A small sound classifier, trained from scratch.
Model: 4.17M parameters, norm layernorm, moe top_k, num experts 16, layers 8.
Data: 184686 training examples, 1.0 epochs.
Rows from block 3 of a small sound classifier, named by matrix and row number. Rows with one number within an expert belong to one neuron, the router's apart. Each number is 128 + 32 x the weight over its row's rms, rounded and kept within 0 to 255. All counts start at 0. Numbers have three digits each.
Before each expert's rows are labels from the 100 clips, of 14976, where the router gives the expert most weight on average: "strongest on" is what is common among them; "loudest band" is the band of the loudest frequency at the time of the peak. Only what is clearly more common there than usual is listed. The data: single notes of musical instruments (NSynth). In brackets: how many of the 100, against the usual share in percent.
# router: router (model.blocks.3.mlp.router.weight, 16x160), inputs 0-79
# up: expert up (model.blocks.3.mlp.up, 16x80x160), inputs 0-79
# down: expert down (model.blocks.3.mlp.down, 16x160x80, transposed), outputs 0-79

# expert 0
strongest on: acoustic (73 vs 32.5); flute (58 vs 3.1); octave 6 (47 vs 11.7); octave 7 (38 vs 7.9)
loudest band: 1000 to 2000 Hz (42 vs 12.1); 2000 to 4000 Hz (40 vs 7.1)
router.0:066145118125079151122149173087129105091079134141152158145142112072153091163127189180164153198131133101149136135125119154082053153114100122095059104099136104146213167166103102103191167111119110123178174089145102146123164113133094063111118180
up.0:088135166121124188180137134135126097186093147099176161174126163064144126152059198125146165137163102095156080144102117115142085115160138157120129148096119153135157145169099102160176132110137077071127113167093147115104210123159099098161089159
down.0:076103184129141130171143123139067164058113107191202154146179108172160167130098179142175134124129170188200162147118118143113156136165158156096084175161086124126134147173139105177114098150144098096136136130091099060124146090099149144136142155
up.1:111112106112102139108118155105119185100118160143145150076110157118132148080104081100118135090132184163144126148147135170166158083080082164151107070166096121089123146059217156084117162198136134161143140159126089151155112070088141164154160148
down.1:097174138109087109102124100122124131155160120114132211162120114131102088193110092077077130088106098146090041126133158126179102192123168116209199161126138166099105165131118158134135101103112174123096165118097121065162162121120185087156101162
up.2:136127082152133081168181125194129126107150045160143116116130150085092169178125111157126090147083110129124197127132198105122132150082123077092166098167132133136095110133119128128143115134150127132115175139097136195158193106091184178116160105
down.2:145163160124158150119132135107122078164158164072131092186141128099131134122130071212088091096065150085107119103125110081163083086150172159095150107086116177129148078059106117098144117114121110152131105111104160155149082150166106139152126130
up.3:139123088163176124105180096163184136102106105121104132142102128111113157066135106204124064133116097159150091096153173156124076118052156071181134158189114120106102091139190117113138107157145125111087165081116132112120182156044114142132139080
down.3:127194121139117119101057187114223125160143128141138120080117115169171137035155094229099129135098143090135154103138099114118104136125095154096079085117102122152094058117168149146163137158117181168100135097070127133128125081156174112095170135
up.4:145061195149081154112134082154127114182140147158139120158129131091148147130147119068166155125197109146172088127105123141170119086162197106146127166137105135101135147076122102121132126147135108121152080157151135138116120109132165043167104160
down.4:117099139182130099095133135162159192137177122198111110125101126122156089139081161126167138109120145127243117150133143113151087114051073126117167167210115132082124154072132093114090109137158153141099158118132127096129157166193123150117110118
up.5:158156082112130098119101041134175125127165095178088136123141137176147128116179182115137128094107101119154133078171136120105101136155134165160199118112128126136098124122142175085116037087172172145076128127192092144143093161075185100114153115
down.5:143140148175082130117142175073112042150156127059127169087105177130102038144106140134124117143123133128169094103127140097092079152125139171118118112147115046111120155131096100130204143190111141153142115183136197132142061148097122056152154103
up.6:101146143137181152115137138127151101127107107123119174117127138156096163085146116097091089109138104098190112112125111111117133103066121093120105127120114148150149110128104123069085114106147150173063182118143072131097151179099103133102127149
down.6:177104107193131100110137186125112145123110167115122151064145061110104141166162185112102109175196109116085193157102097144098078104110059142111114120122185127139132155137075096166086132169123089090124125098120117119147097083103165157101150127
up.7:106121079115163099144116165135175158111101151098113055179120122169145127090115152133107183086091102205158129127113159169107214157068112133153113147141139111107172090116158172161137108125108173106136091141147177086106132093182131088144117121
down.7:104144110054109046197127147098162192166116102067109176141156131100145157115142095151146126147086138102156134112132118131074124143127150145104079122148104104127074151144149100106128150176086142138195155146142176131171098127166145092147132069
up.8:153159106099168122115117084105091164103106136078182108097112071151136096009136198120112129126112163090137088102159142152146105136110161087142177078081166128139100170124126120120162113123109192186122111136155150140164101151174134108110118083
down.8:096138118130166140107068174164180115145140198116151121113131125091148100079165153130133119093123113091124140085136095094107131154116134091155167120090108062185125149119130118096149111131100167132103178152140144140151131165140146100137169098
up.9:089092136172118175131139101135106142122136149120116141168112115159126141117158192078135102132171153122115077200142099142195088135140108156113103140124122158136142157106139094141094167095164090135161094133162099113159173123152168135155120127
down.9:084175153113150087151103074170126113092106112114110185165122160150075120137189188111137085125106173179154165183084197206133159174105135108169166146164149135090088147153120134111110148135141137163105170122133171095183147106180115161127103115
up.10:093140136136110181098164090107097181081114091065135134119056145144166119128148103149126154086167121130137131115146080093152221126109123098145125138100108083132168141056112153145114106145110151113121097088113132121132143120105182110124138135
down.10:146131175107080099127136113122185104195159128142139074117159115111105199148166111159135085109155074118161117078079119146113074105121131139146137166149130066155128187096028176153123126113081133144161113076093144135138137125137107120135118137
up.11:138130137081096094056195125124158147143164129094190119151133104120150176138112144154109156128095096108129094077211160101075141129172166149145186087150129137127119098176089129139161092116140154086159094154097144142137137188039126145124086101
down.11:157115117071158115102095076130117125161106185181118140114144114113140138137222083136115144060101093100102136079082163135118104148159167153137107136088114061195135113149124078138108167114091106113117103107093127157101106177127167096098251088
up.12:082157141094121083087121147105124100106162126129126210177135138111130094123153074147156146107102112190109120117163139158126136145101162159112141053131178135139079141104105111115099164087122186134147114113132177118091123194128166096120150158
down.12:176123109121107109154112139109114165158084079076113110103157147176177150105124203102112143135129093173109114118223080167156139146151113179081084123188087124136075150102153147134126124135181126183148124125113065088134165141114112107116104177
up.13:102165153116166116163114095073136126102140096091159128137154075109080215119102155128141141101125204106142056192132157144119110080174130092126129122116202116172181138167157132100111070070201115167189123109148152098129114140119122091105121137
down.13:170176137140119159124091098099127155101108101110172044143160126102107175092115207153130131157118180123108200159120115180110127102157125170169100149108135123086118155130084148175117128120161117075157130138208082046108144133093083137083177151
up.14:171126079089116086082135076183142102169126102101116093122077118115191053139082097119129117176123117123120114057139071150187131113125126118118110121107122128140180119173089211183127100127078170146150100130107143157125145117071103103086166135
down.14:123070126137136160152086167159093102196136133097071150119115091146146130105119145153102203158148137127199126102127162092164069105159056113101118062094112164162148128113122115150127187097139127166178163118140137158093123186102160144195174177
up.15:117165149122148120136084107139168091084146127151123188105155094113064118105099121119180134154149116079099109096186205150119163136074162137128111089082146102133163102093092140188163107154125118110200120180178138137088094159142115107160157104
down.15:135090143077121086176117094153130119166147158085080111100136087113098084110108125103085128116094148119137140103148089119136150151092183134068114066116132122133061122087109119190045082101140137151113121139183143106162165150128076106140140157
up.16:083080152113086102109144153123089137107099160086149109141067125167195117093148098124158149202173091134115113137136101131154137115128076142141047116139104110103177131121115129140172178197094111116150093155151075132118181136138145087153124179
down.16:147126101084091147107130190127116147112129132129091172149184127136125118186133170163164170096114133131165111109114121116189172212184109043081140130166129118113158161160116127089088198146116169143098132083139162112144095112120146146127099123
up.17:142104136149180138081093150067134139134116092109086143184108095088110140139207150167181132124142119114139093166135175098171149114137144076133121137134146158128137118072095130093094133088141118217133138116073177122106117161150073119111126128
down.17:134135113174151163150116157158108163133138160140127104089113139116126064122136102176156116176172105174162184117146093116080100046132170164120093148127135133146128089108122106131084130159151078121180105167113025084124123136146103078127135105
up.18:123106147091147131136166106111121128117125135124181096136141083155160151147135159165120096129147102154149157150112194086133121120098118172195133137114153133131086160097089101097081175140171101099158134121122071070132161091139099174141108133
down.18:116151124085098130079170154120112126105127110168091113142099096114153076198093120107136144131140113161148148126103139092152147091098113059164091176142156187119107143164101134139172123149184100160124058165125104107112059108110186063112131189

# expert 10
strongest on: acoustic (62 vs 32.5); flute (55 vs 3.1); octave 7 (43 vs 7.9); octave 6 (36 vs 11.7)
loudest band: 1000 to 2000 Hz (31 vs 12.1)
router.10:116151176127088123106141158063162161145134108141139165171067122152174118138063140078138140135103116129101114174130071109108065125167073125088085119135151142141149149175101095116194096141096154129109135105153096130116085122124142073101083122
up.0:139176152170127081151171141196149134116106122143163169172154091092181191108104098145092120098077094211171130106121114112135207068088121134153129165129163161127106136031096127085125115130127135096131083115102095128140101099080085141124087092
down.0:120161140080144065075128111138129156123167183117094135167113132124145049148118143062123162151122131112101151180132175159119127128181180098138174157132124120171073117163116095131145020060173143145084138133125096113124167073114137209129140130
up.1:162133155125176092108151132123132084118184120131093078147150162173173146096159118133150109134140095099125165078143093117110176134107046110199116148149098118158120107112126154101105119159101112061149137075138115120197111164068105128148043129
down.1:152124132072115191136105191079124178114098080132153157147095152164135114056103079127145087136150102076153140178175135139124191147121122104081112133111145088185146140146122072146118107144167139148152168134062133111121104165188163103087106157
up.2:118081133128124170146201121128106103110170135142091153150138126169199189094162093124107160096102120179146122087103142166124124123151157206151114092105118098124136048126124129122062155176134103127050115092181091116119196122145141078170154155
down.2:123137152168143120123106133168096137168115144161106185149134122170098115143111143157160112151099116147104045084168143125126130117093105117123094133086120170073059180089116108170133169138123100143106135182161150133177110155120129133053141160
up.3:097145153144135124138087151078171122107068118154110160145104090079190154155114089098119172122151134112161128108130108120117132156131116137115088138133096063167207192166095135126131103192135197098133109129107142144110102085089101104108141069
down.3:100131133084135086104110143110129168114096113116104170186115066126183139191104136113187123130137150150088046091166196121158152173108102081155159120145151137144151160169090088184140155069169087149167151052084117141120118122099136156063140176
up.4:126136077158137106159154194139108107091129135093122115127133139163115118103141220133154145131140090092157125121091148136091166178148125111132121147169172117130130198094096163138101134122218093121122143117100103090119173134108140171116114132
down.4:154154109108101111104120147130124088174106172146120093115138183090172100068161102108166141098138087148121162120112120181116121176044144126130157098144113109096079081097086133096111063095154132146182166179118146153126149117122152145122099135
up.5:130175136110149156143116134122128119107112128119144115147177135102150109114094188110161105160201135183164159083061144117110117136110134100129109106123169136112157122119197081101113128176147045042144117154190089083074100155128103150129131119
down.5:159125136138164154106142162098168120127170176120152151116170153138105131153106142158170147169143121098089215133099142170132135140132081153129132073156135147156116143153086044110205106095153127137121125123109091149167133083100136107100076144
up.6:071117175128091184155186115104138100108143099061098130168102129138128179151192182095160114087143120161132083132067130078146104116179193132139075096121145101099127198137144096136136192103134104143114122067080080113134136081130179104221120131
down.6:073087094167174158125133148129066168079110153205079121111172124147138173178121193146133127130120162142150156172101119140149122156059105085123115126148039136107132116187129198098051151120102190095128149126152175142123134104123148146098110164
up.7:145182140080110141215102106121123190147108170129131135117114130094163170101093109085160180149098185127088125136112099107089128192160151136095119121104127119095140135108087119132108089207211162187087106122167112149123113150112174151139117164
down.7:080125161166119099172078163110122115122093132172185119128151138151127168098091166142103126147137124084085099058106178109132135123088114093112114166130122098212172130177172105115129111085153120147142139146107101173090168108101197091140153122
up.8:194096088102148097115130112125085153144112151142132072023124179093147169051109165203161150109160126108139156107086125213111154086117110136183126105134136131174082090148119204155120135140199129149112158134124106109108120153130126142136150110
down.8:141170139143177099098115176156108101153117117144112054144106047137107109086111141159104111102177167138104176071144104176067101079158125156100130161147132083156137143121143081117160125143113119146151081227051138058136089092124127094119140128
up.9:173111149080184114158122085130140114094094109149065097078134143121174164082123079168141142074120122160176070136188141100129174107074121113100176089134101149073127098080124132130064089091128099146063175085140086141157099157143071090114164156
down.9:119162146078104150190125108163142065124094197151157106107139137121098170168098121120149106122102144148128102130141143119164177121131136156136097118147098089112169149109096170171105137120143078116090100093183086161191160080167138101143076137
up.10:123116094119190178100112145120144147155160149145154108168118142108123157094113101156060116102098149109186122115188151191129123189152093112100140154134073176140061134043141149168143119117085108158059167107126113160135150152104091145060160113
down.10:147120093117117128137165144116131125174115157134095138137144181130048106084152197056064120137157123136158116133112157108160148139160160126160150093160120125199137118102180192194085147120130145115093140084126145093109158124184067058116097064
up.11:094123035135098072184186152120134069123173111119165158091050127170120121116130136189115125118097138104163099103134126162098113122084160104097134134098140140098151082110085104159128120163132125170099132134091093188164171164085147113121118128
down.11:141140087104070183183099118161117111176149127114130122115128140135140120080174060111120163144156114166051165136209073055117192187088146072114136160112116093122074074129138134114085088168094146078101099142136175101126111134121142119082130119
up.12:170127166078152151105133086201093119140192129057077133144176131149152178098170164131205140133148147160114088114114121109124092105055167167106081104192119081069144136050103156105076181108083115203145094113118127131099144151147119137149066115
down.12:164125117134114113108145084192117135096167154118087060095126162149132107127168081185117127176120130142114134159119076086155137131099121156163119154124110188108135119128096146151098142123093122129089071077199123094169092088100142138178104147
up.13:172134143056102116117130100162135126121128098082050097127167135144108169101157149163157145114078097118102118115148143083175114055166150144134113112139048108052143112079154127099075201137170140141060058160090078111115121134121121138151151157
down.13:200148131125132117106079097127113146132101142177110130162116100204107147113139107125104085160130145145076115166146078109178136085133123103136131220117122131079080126120073100150140219139124065144084115160181050136085122125101169151149094150
up.14:094109083134123112149103175169120135138174147126155103109159079152088136073177081153157130163148101126083187112141155113126099099145150142158148103099117112103131102055098152163111165128182082085062146145135078137076089178102127174113134158
down.14:148135084142138153141148125118129078152112134143169091090161156116126142072120164110127122196188148080096155065146076098118104122133073156068085104159117124140091069107090134084193141137140127158165084157119129113166112131128137101106157156
up.15:174128130075118084154121137094156131104095127094108199135094109140136134165105156128131107152158094154082080119146096084172098158119103146110156050143081134112104157132084065102197114136169169169080108095121149162114062162091141123166122076
down.15:135131126124164123167191121140105103032113118108078151103178143151145153121168173134169174044135143132155066143144159083164158130167103086105160132146142156102093132157153127151057185100124122131126132106133131186089154120130127175170064165
up.16:158152144168150144126156128216109139125160141091161053083121110169094098085136153145224122155128139121127154135112138175162156062088112134156165103141140131150170101131169121135091122111115193150077161099127091133098116173144098154114116090
down.16:149140147081144127133095145116129105183118121153123133094160110159103165147157123176093111133113168144109127151102137107163115141126101131116152123172148141155125118071083133112141121146195084100118091133120156123187146145181139112114083072
up.17:154144052151174100152154148146127078139192114063142117126195138175115107152163170092097128161154100132131110104125094138146143092080193120202163081120152162134074147126114075159153128112141111130138160062113104143121158112123130156117173109
down.17:123115085117095169124156129112160130093111138171148123047170136062074130088170147147106157154144072142127164152074105151121126111090145095084121102173133073200123071149076171114144109184119142182086089157082224110116095142144125136166133091
up.18:203149146155211144152167123150123104081140133125082083141128144141103157099159110148123149125116110144147132088146077126142116083142078122137101097199136101120130080102119131147113161105142080152097093052151111096120118233120158138132150130
down.18:108144148140090072122140109132150121080105145203152082113102141193121107047107113123118108142108132091124138185124120112190146118119088127141124128088100159130093162104058153101100085188108126170148136125124046088126140130090129080122125154

# expert 4
strongest on: vocal (94 vs 4.7); acoustic (93 vs 32.5); octave 3 (45 vs 17); octave 2 (34 vs 14.2)
loudest band: 250 to 500 Hz (43 vs 15)
router.4:126120121150131155128176158159145144135125134161072062120117157149091167095181092147173175111152152141157182188128152131164162163152120092149100174152143120103135157039141115159106178116115083118109155141153155132107151150119111137148147111
up.0:121171147063158156133094075137110141112127127192097134161146170145123169094048140106132143087094102124164114106172105109159174083134066162132165192124107168111152097127122116060125064148102129124088109048091151142146111074162120149116158121
down.0:134117140161098067124104141103107131150121166030096207164067145158206102078109114100143128116104126104140121052085193160090144160132161112092179065113095094125183154186150150186128112083090115097123151136076165126120159162097148075109097127
up.1:114072139184092149173162135137146151180134150163043074142109147100110162129171072146101179151170156151129137185089118064144087155167125098149042094166154126122175140063156164147126155130137086144122150145141119099122090139112135090185095115
down.1:084183137108143114121168072108080116133163116102088135126140148087151151164109175109098154126123077112132154183079153142107122104170163125127101115092117134124126149070123146131163163188144142097095096105202089113095095205133110138150110053
up.2:173170138125137143104122136123196120161169136162107164144124092119192119123148142061158099185179117097132113110108120155090123092163114167102210094173161137124127107148092128095199105120118138110112171197131183052106168182126112143123169127
down.2:107140123163125135130096196182121112141140131120190101169126119193101085117116115171083066100137095126140179115156180169083154148136113131135144079110154103155180139099114120149075127122136074128123129130191136115110153142095145179078093149
up.3:146098152085111073155105137127151098172106168097151174072098133105127130062120124141107138079081142146081104110170159122090113160137149158126181083151091036092065122161134116135178113075169140099109116126108145128101089129122108108169116131
down.3:137072102092125101154105091117121147146144160038160148156148159177097104143120084120074120172106126139095124137153104100133102167127094117069179117153185176170164177165156122088135096124114110174118126161162086136097122127112119147117068147
up.4:157127111149089110093137070186079108120133135090156153098101164152133107146159151105086090127114145152100074119154139189111158158138100160144133124067155147129119104145093128121114167168124162152146101123119075167108181118114218096098165147
down.4:138088140096143132097163123116096130115123158130131093116113109122099176179153150116147076136129125137089155074104079139120147139101135124116110132149160116184138038195152123076140110140171085185129127147118082143127099111137148138166148190
up.5:148110125098135161115138157086087105103133054105107133087086147104113131143082098097102161161161129070095055132090103094146105133169188120194145115063162132144154169141114084141154133104171158150136166156123193138082172146189142113091124167
down.5:092124115124137166129089180094113146071153145121131184136154106128100072156089143148087110166117123143133178112181127111090101137169150189131094159109172094096106167112178109158197139121140093143122096136099120077171154117100118105099150076
up.6:124110173121115117115100113115091148121100105128150120141144139111139141099134147213093121099141119120141093075116054048131085085165184136121215120136105072104125134125121127120080085224116161108088135088117103093160148153143162109170032078
down.6:102154173065114105184145150124132213150146112149183109088171098122114135092095137147111195149149158114118108130130110108087154121099071116139161090137121122121114132076142157149123120050131119127131123184109162101119191200089115175116135128
up.7:166104122121109109129169125132139169064141191098107098149106156132209116089118133124190128112108152146133084106096072150129119138106102101164091140153123132083131133145121143091141137149138111126146120117120159150171185175073151139153114124
down.7:146121145187092142124152163206138104141048128137172175082160074159141134093179166140157100145144149138057128132142119159170143140119118131126117146155177135150138126170157145093192180158112076133126169064148108138070161115113112116151156068
up.8:110100148117108177117149140140163140092101121153100104183104170062152112149120121088118160106139176115150113177084105088162148122159115057075061119150152087102172173081170119148091164103166113130150147167138209102119150159169176091188116189
down.8:128151136138124165121162159122150115114145112110080138125126133159131103164107147066075095126112153107153180152101083150106098134199155173117120157085117140075140176083146133154224141143113153082138076122175152118099137198102109112146145058
up.9:077107148096122108139115122100149078124097119128132151114156185117165118207049140110160119201148147055124091100111110111163100171116137106196145069129188138127138108104116128140123093150160197117106136181112122181155152166122084088127122121
down.9:165111090162107134150132171117135175079115048132114116181160084167108111092121101130131139142132099186110122136082071166116110135134179164117098110072161140155150152106189084123139135101093094126086168140189132143177125162160110106046177134
up.10:119131110054174111084160106168080126122124037132123112095168132161144142144122127137188083076097085136167104088108120165099185110068145152163194138171111176118083108117108141112119123151149127108118123080123150127131146127092127128109168159
down.10:122121171056168145094127170106136172094175127134122127111127147102189140143130108156192101083116072075121147104167179158130145159187108123131152139122076095134114166195085168117144118120074213075155116118087133153099113141100104130088159155
up.11:099136095153081156181181133176104142088085095165136069161151134142088174112173215123119155109155165154169133178087147107166152134169115137154110139133107133134135116076141145158109168135166048112122136170144138047148138106137126120127105170
down.11:110169138122154149065122063106127167101145132191094095086122143127148102126102156103139174084096091107144142111147153147130121126179119127175154108110061064098103144122121161127174080153104203117149106112160125151113111128088109105109172036
up.12:118176058052108163158152124210080123115106096124137111142139149179115117114129177147166138105111122221141109159093111154148186102073137120124176162209142147098149104122102123082068123176174139169098131106089152138125127147108142132109102171
down.12:109130178051154177115100105138150137087094120137135098080143177190159160137108123136137144100135087143154123094126150149099172141129131164135149124152107146176150132149084142077167118175090205087145125122053148202068108129127114062070130130
up.13:108174090079133119112146119175050096107090074115135144152141182169120138140123169132141113102167077187142079135067136116170169072067181152148138143193139185119116092118043131103111131184116156156112139128109136153130119133128148146074132143
down.13:139122155022103142085139145128122112099100148048088114119160129129205139126100139167162126069122102082150123123175173137124145140116112177123121145168084134150119105137135183122118131185101190106155135101104127200127068133092093125144145159
up.14:127103109104130129131107125120079147157145201117161082068097144123104141081089149054118104171094077117075191080149129150139158106123170186120085128156122110141190120087109126175109169119057170153124097105119119093121148128140089139179141136
down.14:113105132110113111126095105113164116136160099123154173119057123107131173146115135120117149136092105183076202160186134089083185048131138086146170191107155086099106180168123117129128169100159165147127067136147148117144132100152075096124131081
up.15:110133127128086141161121118151115094168164154075159162105139096116090082087089072112059165096123102099132113113177143125113120132139147123123137095077113130132139139152115051145121119092186141170083088157090150151113129137115131138166123058
down.15:114054118113083109177140130102120098174154143132130150115133148091092144103106128140085136160115133105118131144087099138153156175092118151116141149086126175166140135194103102122082103120103135142098136172090082159176155080096172104127110134
up.16:137169089072148110136136142163095149088110052112138107131167101221124139142125132161177102088107135188158156082109151167135168088096141115166175099147201163106145127064106117120112121133127198093152161101109088135130116111102085167081152092
down.16:179159135087175107134147146052157196112185121127115121099134121130157136127165100160155150096067094152112142123157152098122190171115082147148140146133086129136104118149115152153119196133076220126148148131114154184159082127094093102133124137
up.17:135052161143141169145151165067149119078142159150158067130150177103178151129067162118089145132162134163118170126117083098132107174163134120110066114081078123149120143102188113161116152138170119122141110146112158096128143165094134095204164145
down.17:164198180162082115141161149115150142120100179153126094115098108107146095173139152096148129094080099108092097176189158099151125099203121124114092101064090117101131217115128189156181127179144080123157109090153153093064189134136127147147147094
up.18:118082118154121151141180138165133168161121179156129078138117164108139157089178132086093186118169150143141146179131117087159113085191104102134102136142083117116166140108154139132109152111119080095133119165139114113129130184164165114193162132
down.18:063172169137142077096169111056137094120135166119114073081142071127164133124121197109153152073103126091183125126140156081103140135205144103089105122094111107095143141108115126141174123138139112142118095123189161131114135189180084115131182071

# expert 3
strongest on: electronic (100 vs 36.4); organ (93 vs 11.8); pitch class F# (25 vs 7.7)
loudest band: 250 to 500 Hz (36 vs 15)
router.3:099143099088154177181123119115102134122131087148107075119143123190152110160173134128162103105115121157152146129101152135117172088134167141159160110159103157135118141067056091111101087208139162080046177114062134115163150088111094173085126114
up.0:194212112075184153083106112160154170149139138130121127115101121095118133129094147130120139082083180163114170181124118123069089116065119144102155144153147087143070135112135130158129114145126162114119133140122122101160072105128111143093147076
down.0:091089161137131127099118128109134111099091076098145113092108115089124148088116153159144173074094123128157109146201188119119157139146075112098159066121106152053096141110182110154113189142086125089192081063126108137129126167145081151119117129
up.1:207153086120127105130104157127176150211107131168148147097117099085114086106092116164071110155111124177084184159135129139075058136137078157144116104139154075186104233137187121090165074137146163094076134125151145144196126134101126147083144048
down.1:099155166132155131096071116170119092106125133105123154126122066177089135124111101169162167040159113123158091178097128098126119168153142124148129104107147188083125130134181102144105163107138169092141080079154092118112104121098106165140134123
up.2:119108144115165129086178146092196148085165136111074046158113188121086131096219159155130129104111150121135143104133131108162150195136172096112130129121068172115173109139126090121090171095101094106108123068105139084098094176091099116123177174
down.2:164096105111121120136172161163087179106153185125139117143134093156158092138169125168108153166151092157194102063131129076216155181113116145106137107136099134179097156117138126091105147101127152073139078135117157136126153168122120079144086141
up.3:047134156150079152129169147095136080178174127089147125161114140086151132166109196072128130162174094094120094121133113108109072124153110119080066100108189079156124159193109134130132140113159111130188120122081185136079131124180100121126161108
down.3:164199022142097097137143152130120087150115189099155152162058138079080086092084133082084127174146142112109120135120055118121091144147150075123179129127125156144152077149106137119123155132155116161105129119115189126118113160162119089096113056
up.4:116174142131155141107125152115149148169181125051147129095160102131071112156191098149141125141157181140109173132148162140056135141150175107095133107088181190156085201140165097157121140021093168104145076083118119105126125125150104159121166056
down.4:122133142093140113092163078129146168094159113066142104108141079184097085088145103118132180100114074110108096178125153130110135131121108150133154116176176108103091208151160123157081129108074150043164133099162114118082090131126087083089160157
up.5:088128099141152151093159189136061124098187120073122046058112128227108095120141122095136113094133071116161162093116104117102163125126149066162128088116124143160066094111087155131112141110106097149156142123070128107112136127127049192094133130
down.5:142183156069129096097120114120126135105099069166101195172145131122085098108117117124135133105165107177096132116143181129174128208126094143126189116139096136062095185161127170113132100138172150158132099143128139140097095211167032160120143143
up.6:111124109150146133073129157089084101121177131139151120072165104145111100111168101150118177171139102080114128156185114156105113140149134092087133031111115155116122118086124142135136149073090165111149162114148167160121122094181093098048120076
down.6:151117140112155095063118127130144122095149109134075122170137033145096151114075169108118130121144151126086063099149095071147087182169119155169128148082116153042089152142180109153158175115100165117140079084168130124133080133158089121134096117
up.7:062115106101109130143200133126170068142165139064151147161087115131141120156096171115131118166152070082127044069164093143148036155136108085123109094069189121157134122165113141089163123114182097136138144119118127175109158161121091124116145075
down.7:117106056171151119127117167071141114171189137095110135164090116060102099126085097111089107152082102097085143100177115125179087102118106150086100102092183177151079126169093081150128091140164073155124115123118128114171194095120143117144105024
up.8:178092087152101079114114137118111137149112114130151163158096130099118102109095085061081140204103118105096132132123114136150153139204042170100093113166130119158171213116172134130189141124092109159164107140173098149167127143051129130150155129
down.8:182158186119123186145181120092136079117155168138137172109213115153118133105143153220136115166133143157159170159127160090161060136132127127154125124118153181137098081130144130168132127102122143159105102113109155153171166111105143150098085151
up.9:117151121071171166106173103136094107056111099172109124158142163178140148162141161148167140108149088208165139143074093151159197134064169127164123146170142142116141109103030153101140154154109157133095156087093159116118102107128081167088112178
down.9:108045174179127130092147075127109137048076115125090124089150154161198124106079143107142097101166091131116103057149163131169175172153088132094085113117061105107149162107109203099111160147088154112153122166134175135084170153144113107085106153
up.10:059123158177089154158169113134177056162151156092176105143069091149119113138117121116129103158159113134109085074112104134156073155122119099080105089105175117154146174187131118087147133116135101168141114132084140156109141157117084130142109119
down.10:077144052158116121181136144120149075160169116052121122178079116084103127080102170093112121213136155115097101126141112099127058105154100170079146102127146135137149121167121112136126087130109107112096125144121142177124135150169070100118133115
up.11:120129099124120078139154160157148106082142067077129102119140126176140110143143202110140106119175164134134136070117144195187132167182141174139166136142114172134111141076126100168148090121153088122126164143124132082086136163124214103132101131
down.11:142105122143103096184146145090118152126079076221063121110185172144095142163101165087146099098151117082167129108071123147156144130106093192116212131157123116141097150164137088135150139105151099103114173118142125169109125107158119180108108155
up.12:110157114113137151097172144121121073124093116181111136136134154138114103170134116112127157114121088126154116149051099133175164096037155126135146125158142107167101138150078114079134142150169227161113180111081188161099105137130066170090127123
down.12:126068137142102153112115119108135136037094141110145117071138124183161134079119132141176172109181118108179106080102169121186171205142122107131094092124112100121167186140159147126098179100079118101134145076124152170088141188100107106145088162
up.13:090142161075111083115164117112137106108133082156110188164139153153130138173129168106158194097168086153140093181100112129205149135110173146149133111152131124126143157123081099129136081129179170170102176094102199135146107109159112149134120147
down.13:135081157139112106144101152102103127134117151064121147090133133183116060087118122188181130108150117119143132114108139157156137165150094129134124137131132134088122137075187166185153211114101112101136151126067138089126137155106130160163134197
up.14:095188123134165166184147062135130122116116142170110094109126144138122175123150149109133123090152112156173151124067139101133202141125207147157140100187069138123117117095096110107124126133166147134127154119100104078102127156119098139138189199
down.14:110096185093159149179140102145141149095117123172117110062125129157186178119103112125146119120212115160145150072136207139108194143130186163117082147156072066140143132110135189117130127164086158091131140126120127088107135139112070135118101137
up.15:088048112144078087138071140103102090191205111063131119185126145187094081133109110108129097215135090101099128135193184088136086147100135126116133085065122101156107122124201092105137098090124104150133160124089182121160153144127148134148179077
down.15:106143049141144111143143143072143142162172183131122191130091144097088107121139156132107150086108152116105163179099089088096137090108135122116148192121143162089081178167170103181153160121133117173131061101135149118215132103130127088117126080
up.16:056096132186099143142195151117174087143115143109140140173120133114129119154100167064143108167151092116156098133101075138132088152120116106108070128058179152156144124204103131158167192145114087123161122112113125131116200092158072113138121097
down.16:131137112162114150105159115111086088187157188127145121188083126082087119088141106146064115159121177105082140146154066115106040122148116119106091146081122135126134083142159156146165105117158074142100065130124134107166134142171113131123080096
up.17:107117171117117081163201083131175106132112102099131161161077139112115145169128152097136115142151074081130040083128105127153061147124081091114125110113166139142103147203103137119123119103156097148148106159077142178114151129208094084133115071
down.17:104125035155107105173116197110111089189167161066155131144071151059097117087114124111098111159105143092102092090120108087158065132183141083131103115076138159129161101123141088133117041099119147105138123160081154148129149168129112111174131107
up.18:135100134128127094094197142149149118134142129109133121128078136103143108129121175093115126152130066065120042062168099139137085145107048080149127059054162129148113140163119161103148108073162119128100143111100153164074181177170098110131163054
down.18:158125075115134071152101160091140059167190138108125123154103108129128105102110120104098153126142114080111133101152108127139068171144175154088165075088145148108096115136093084148140066124177139139086140123092119131161154154119127124152136046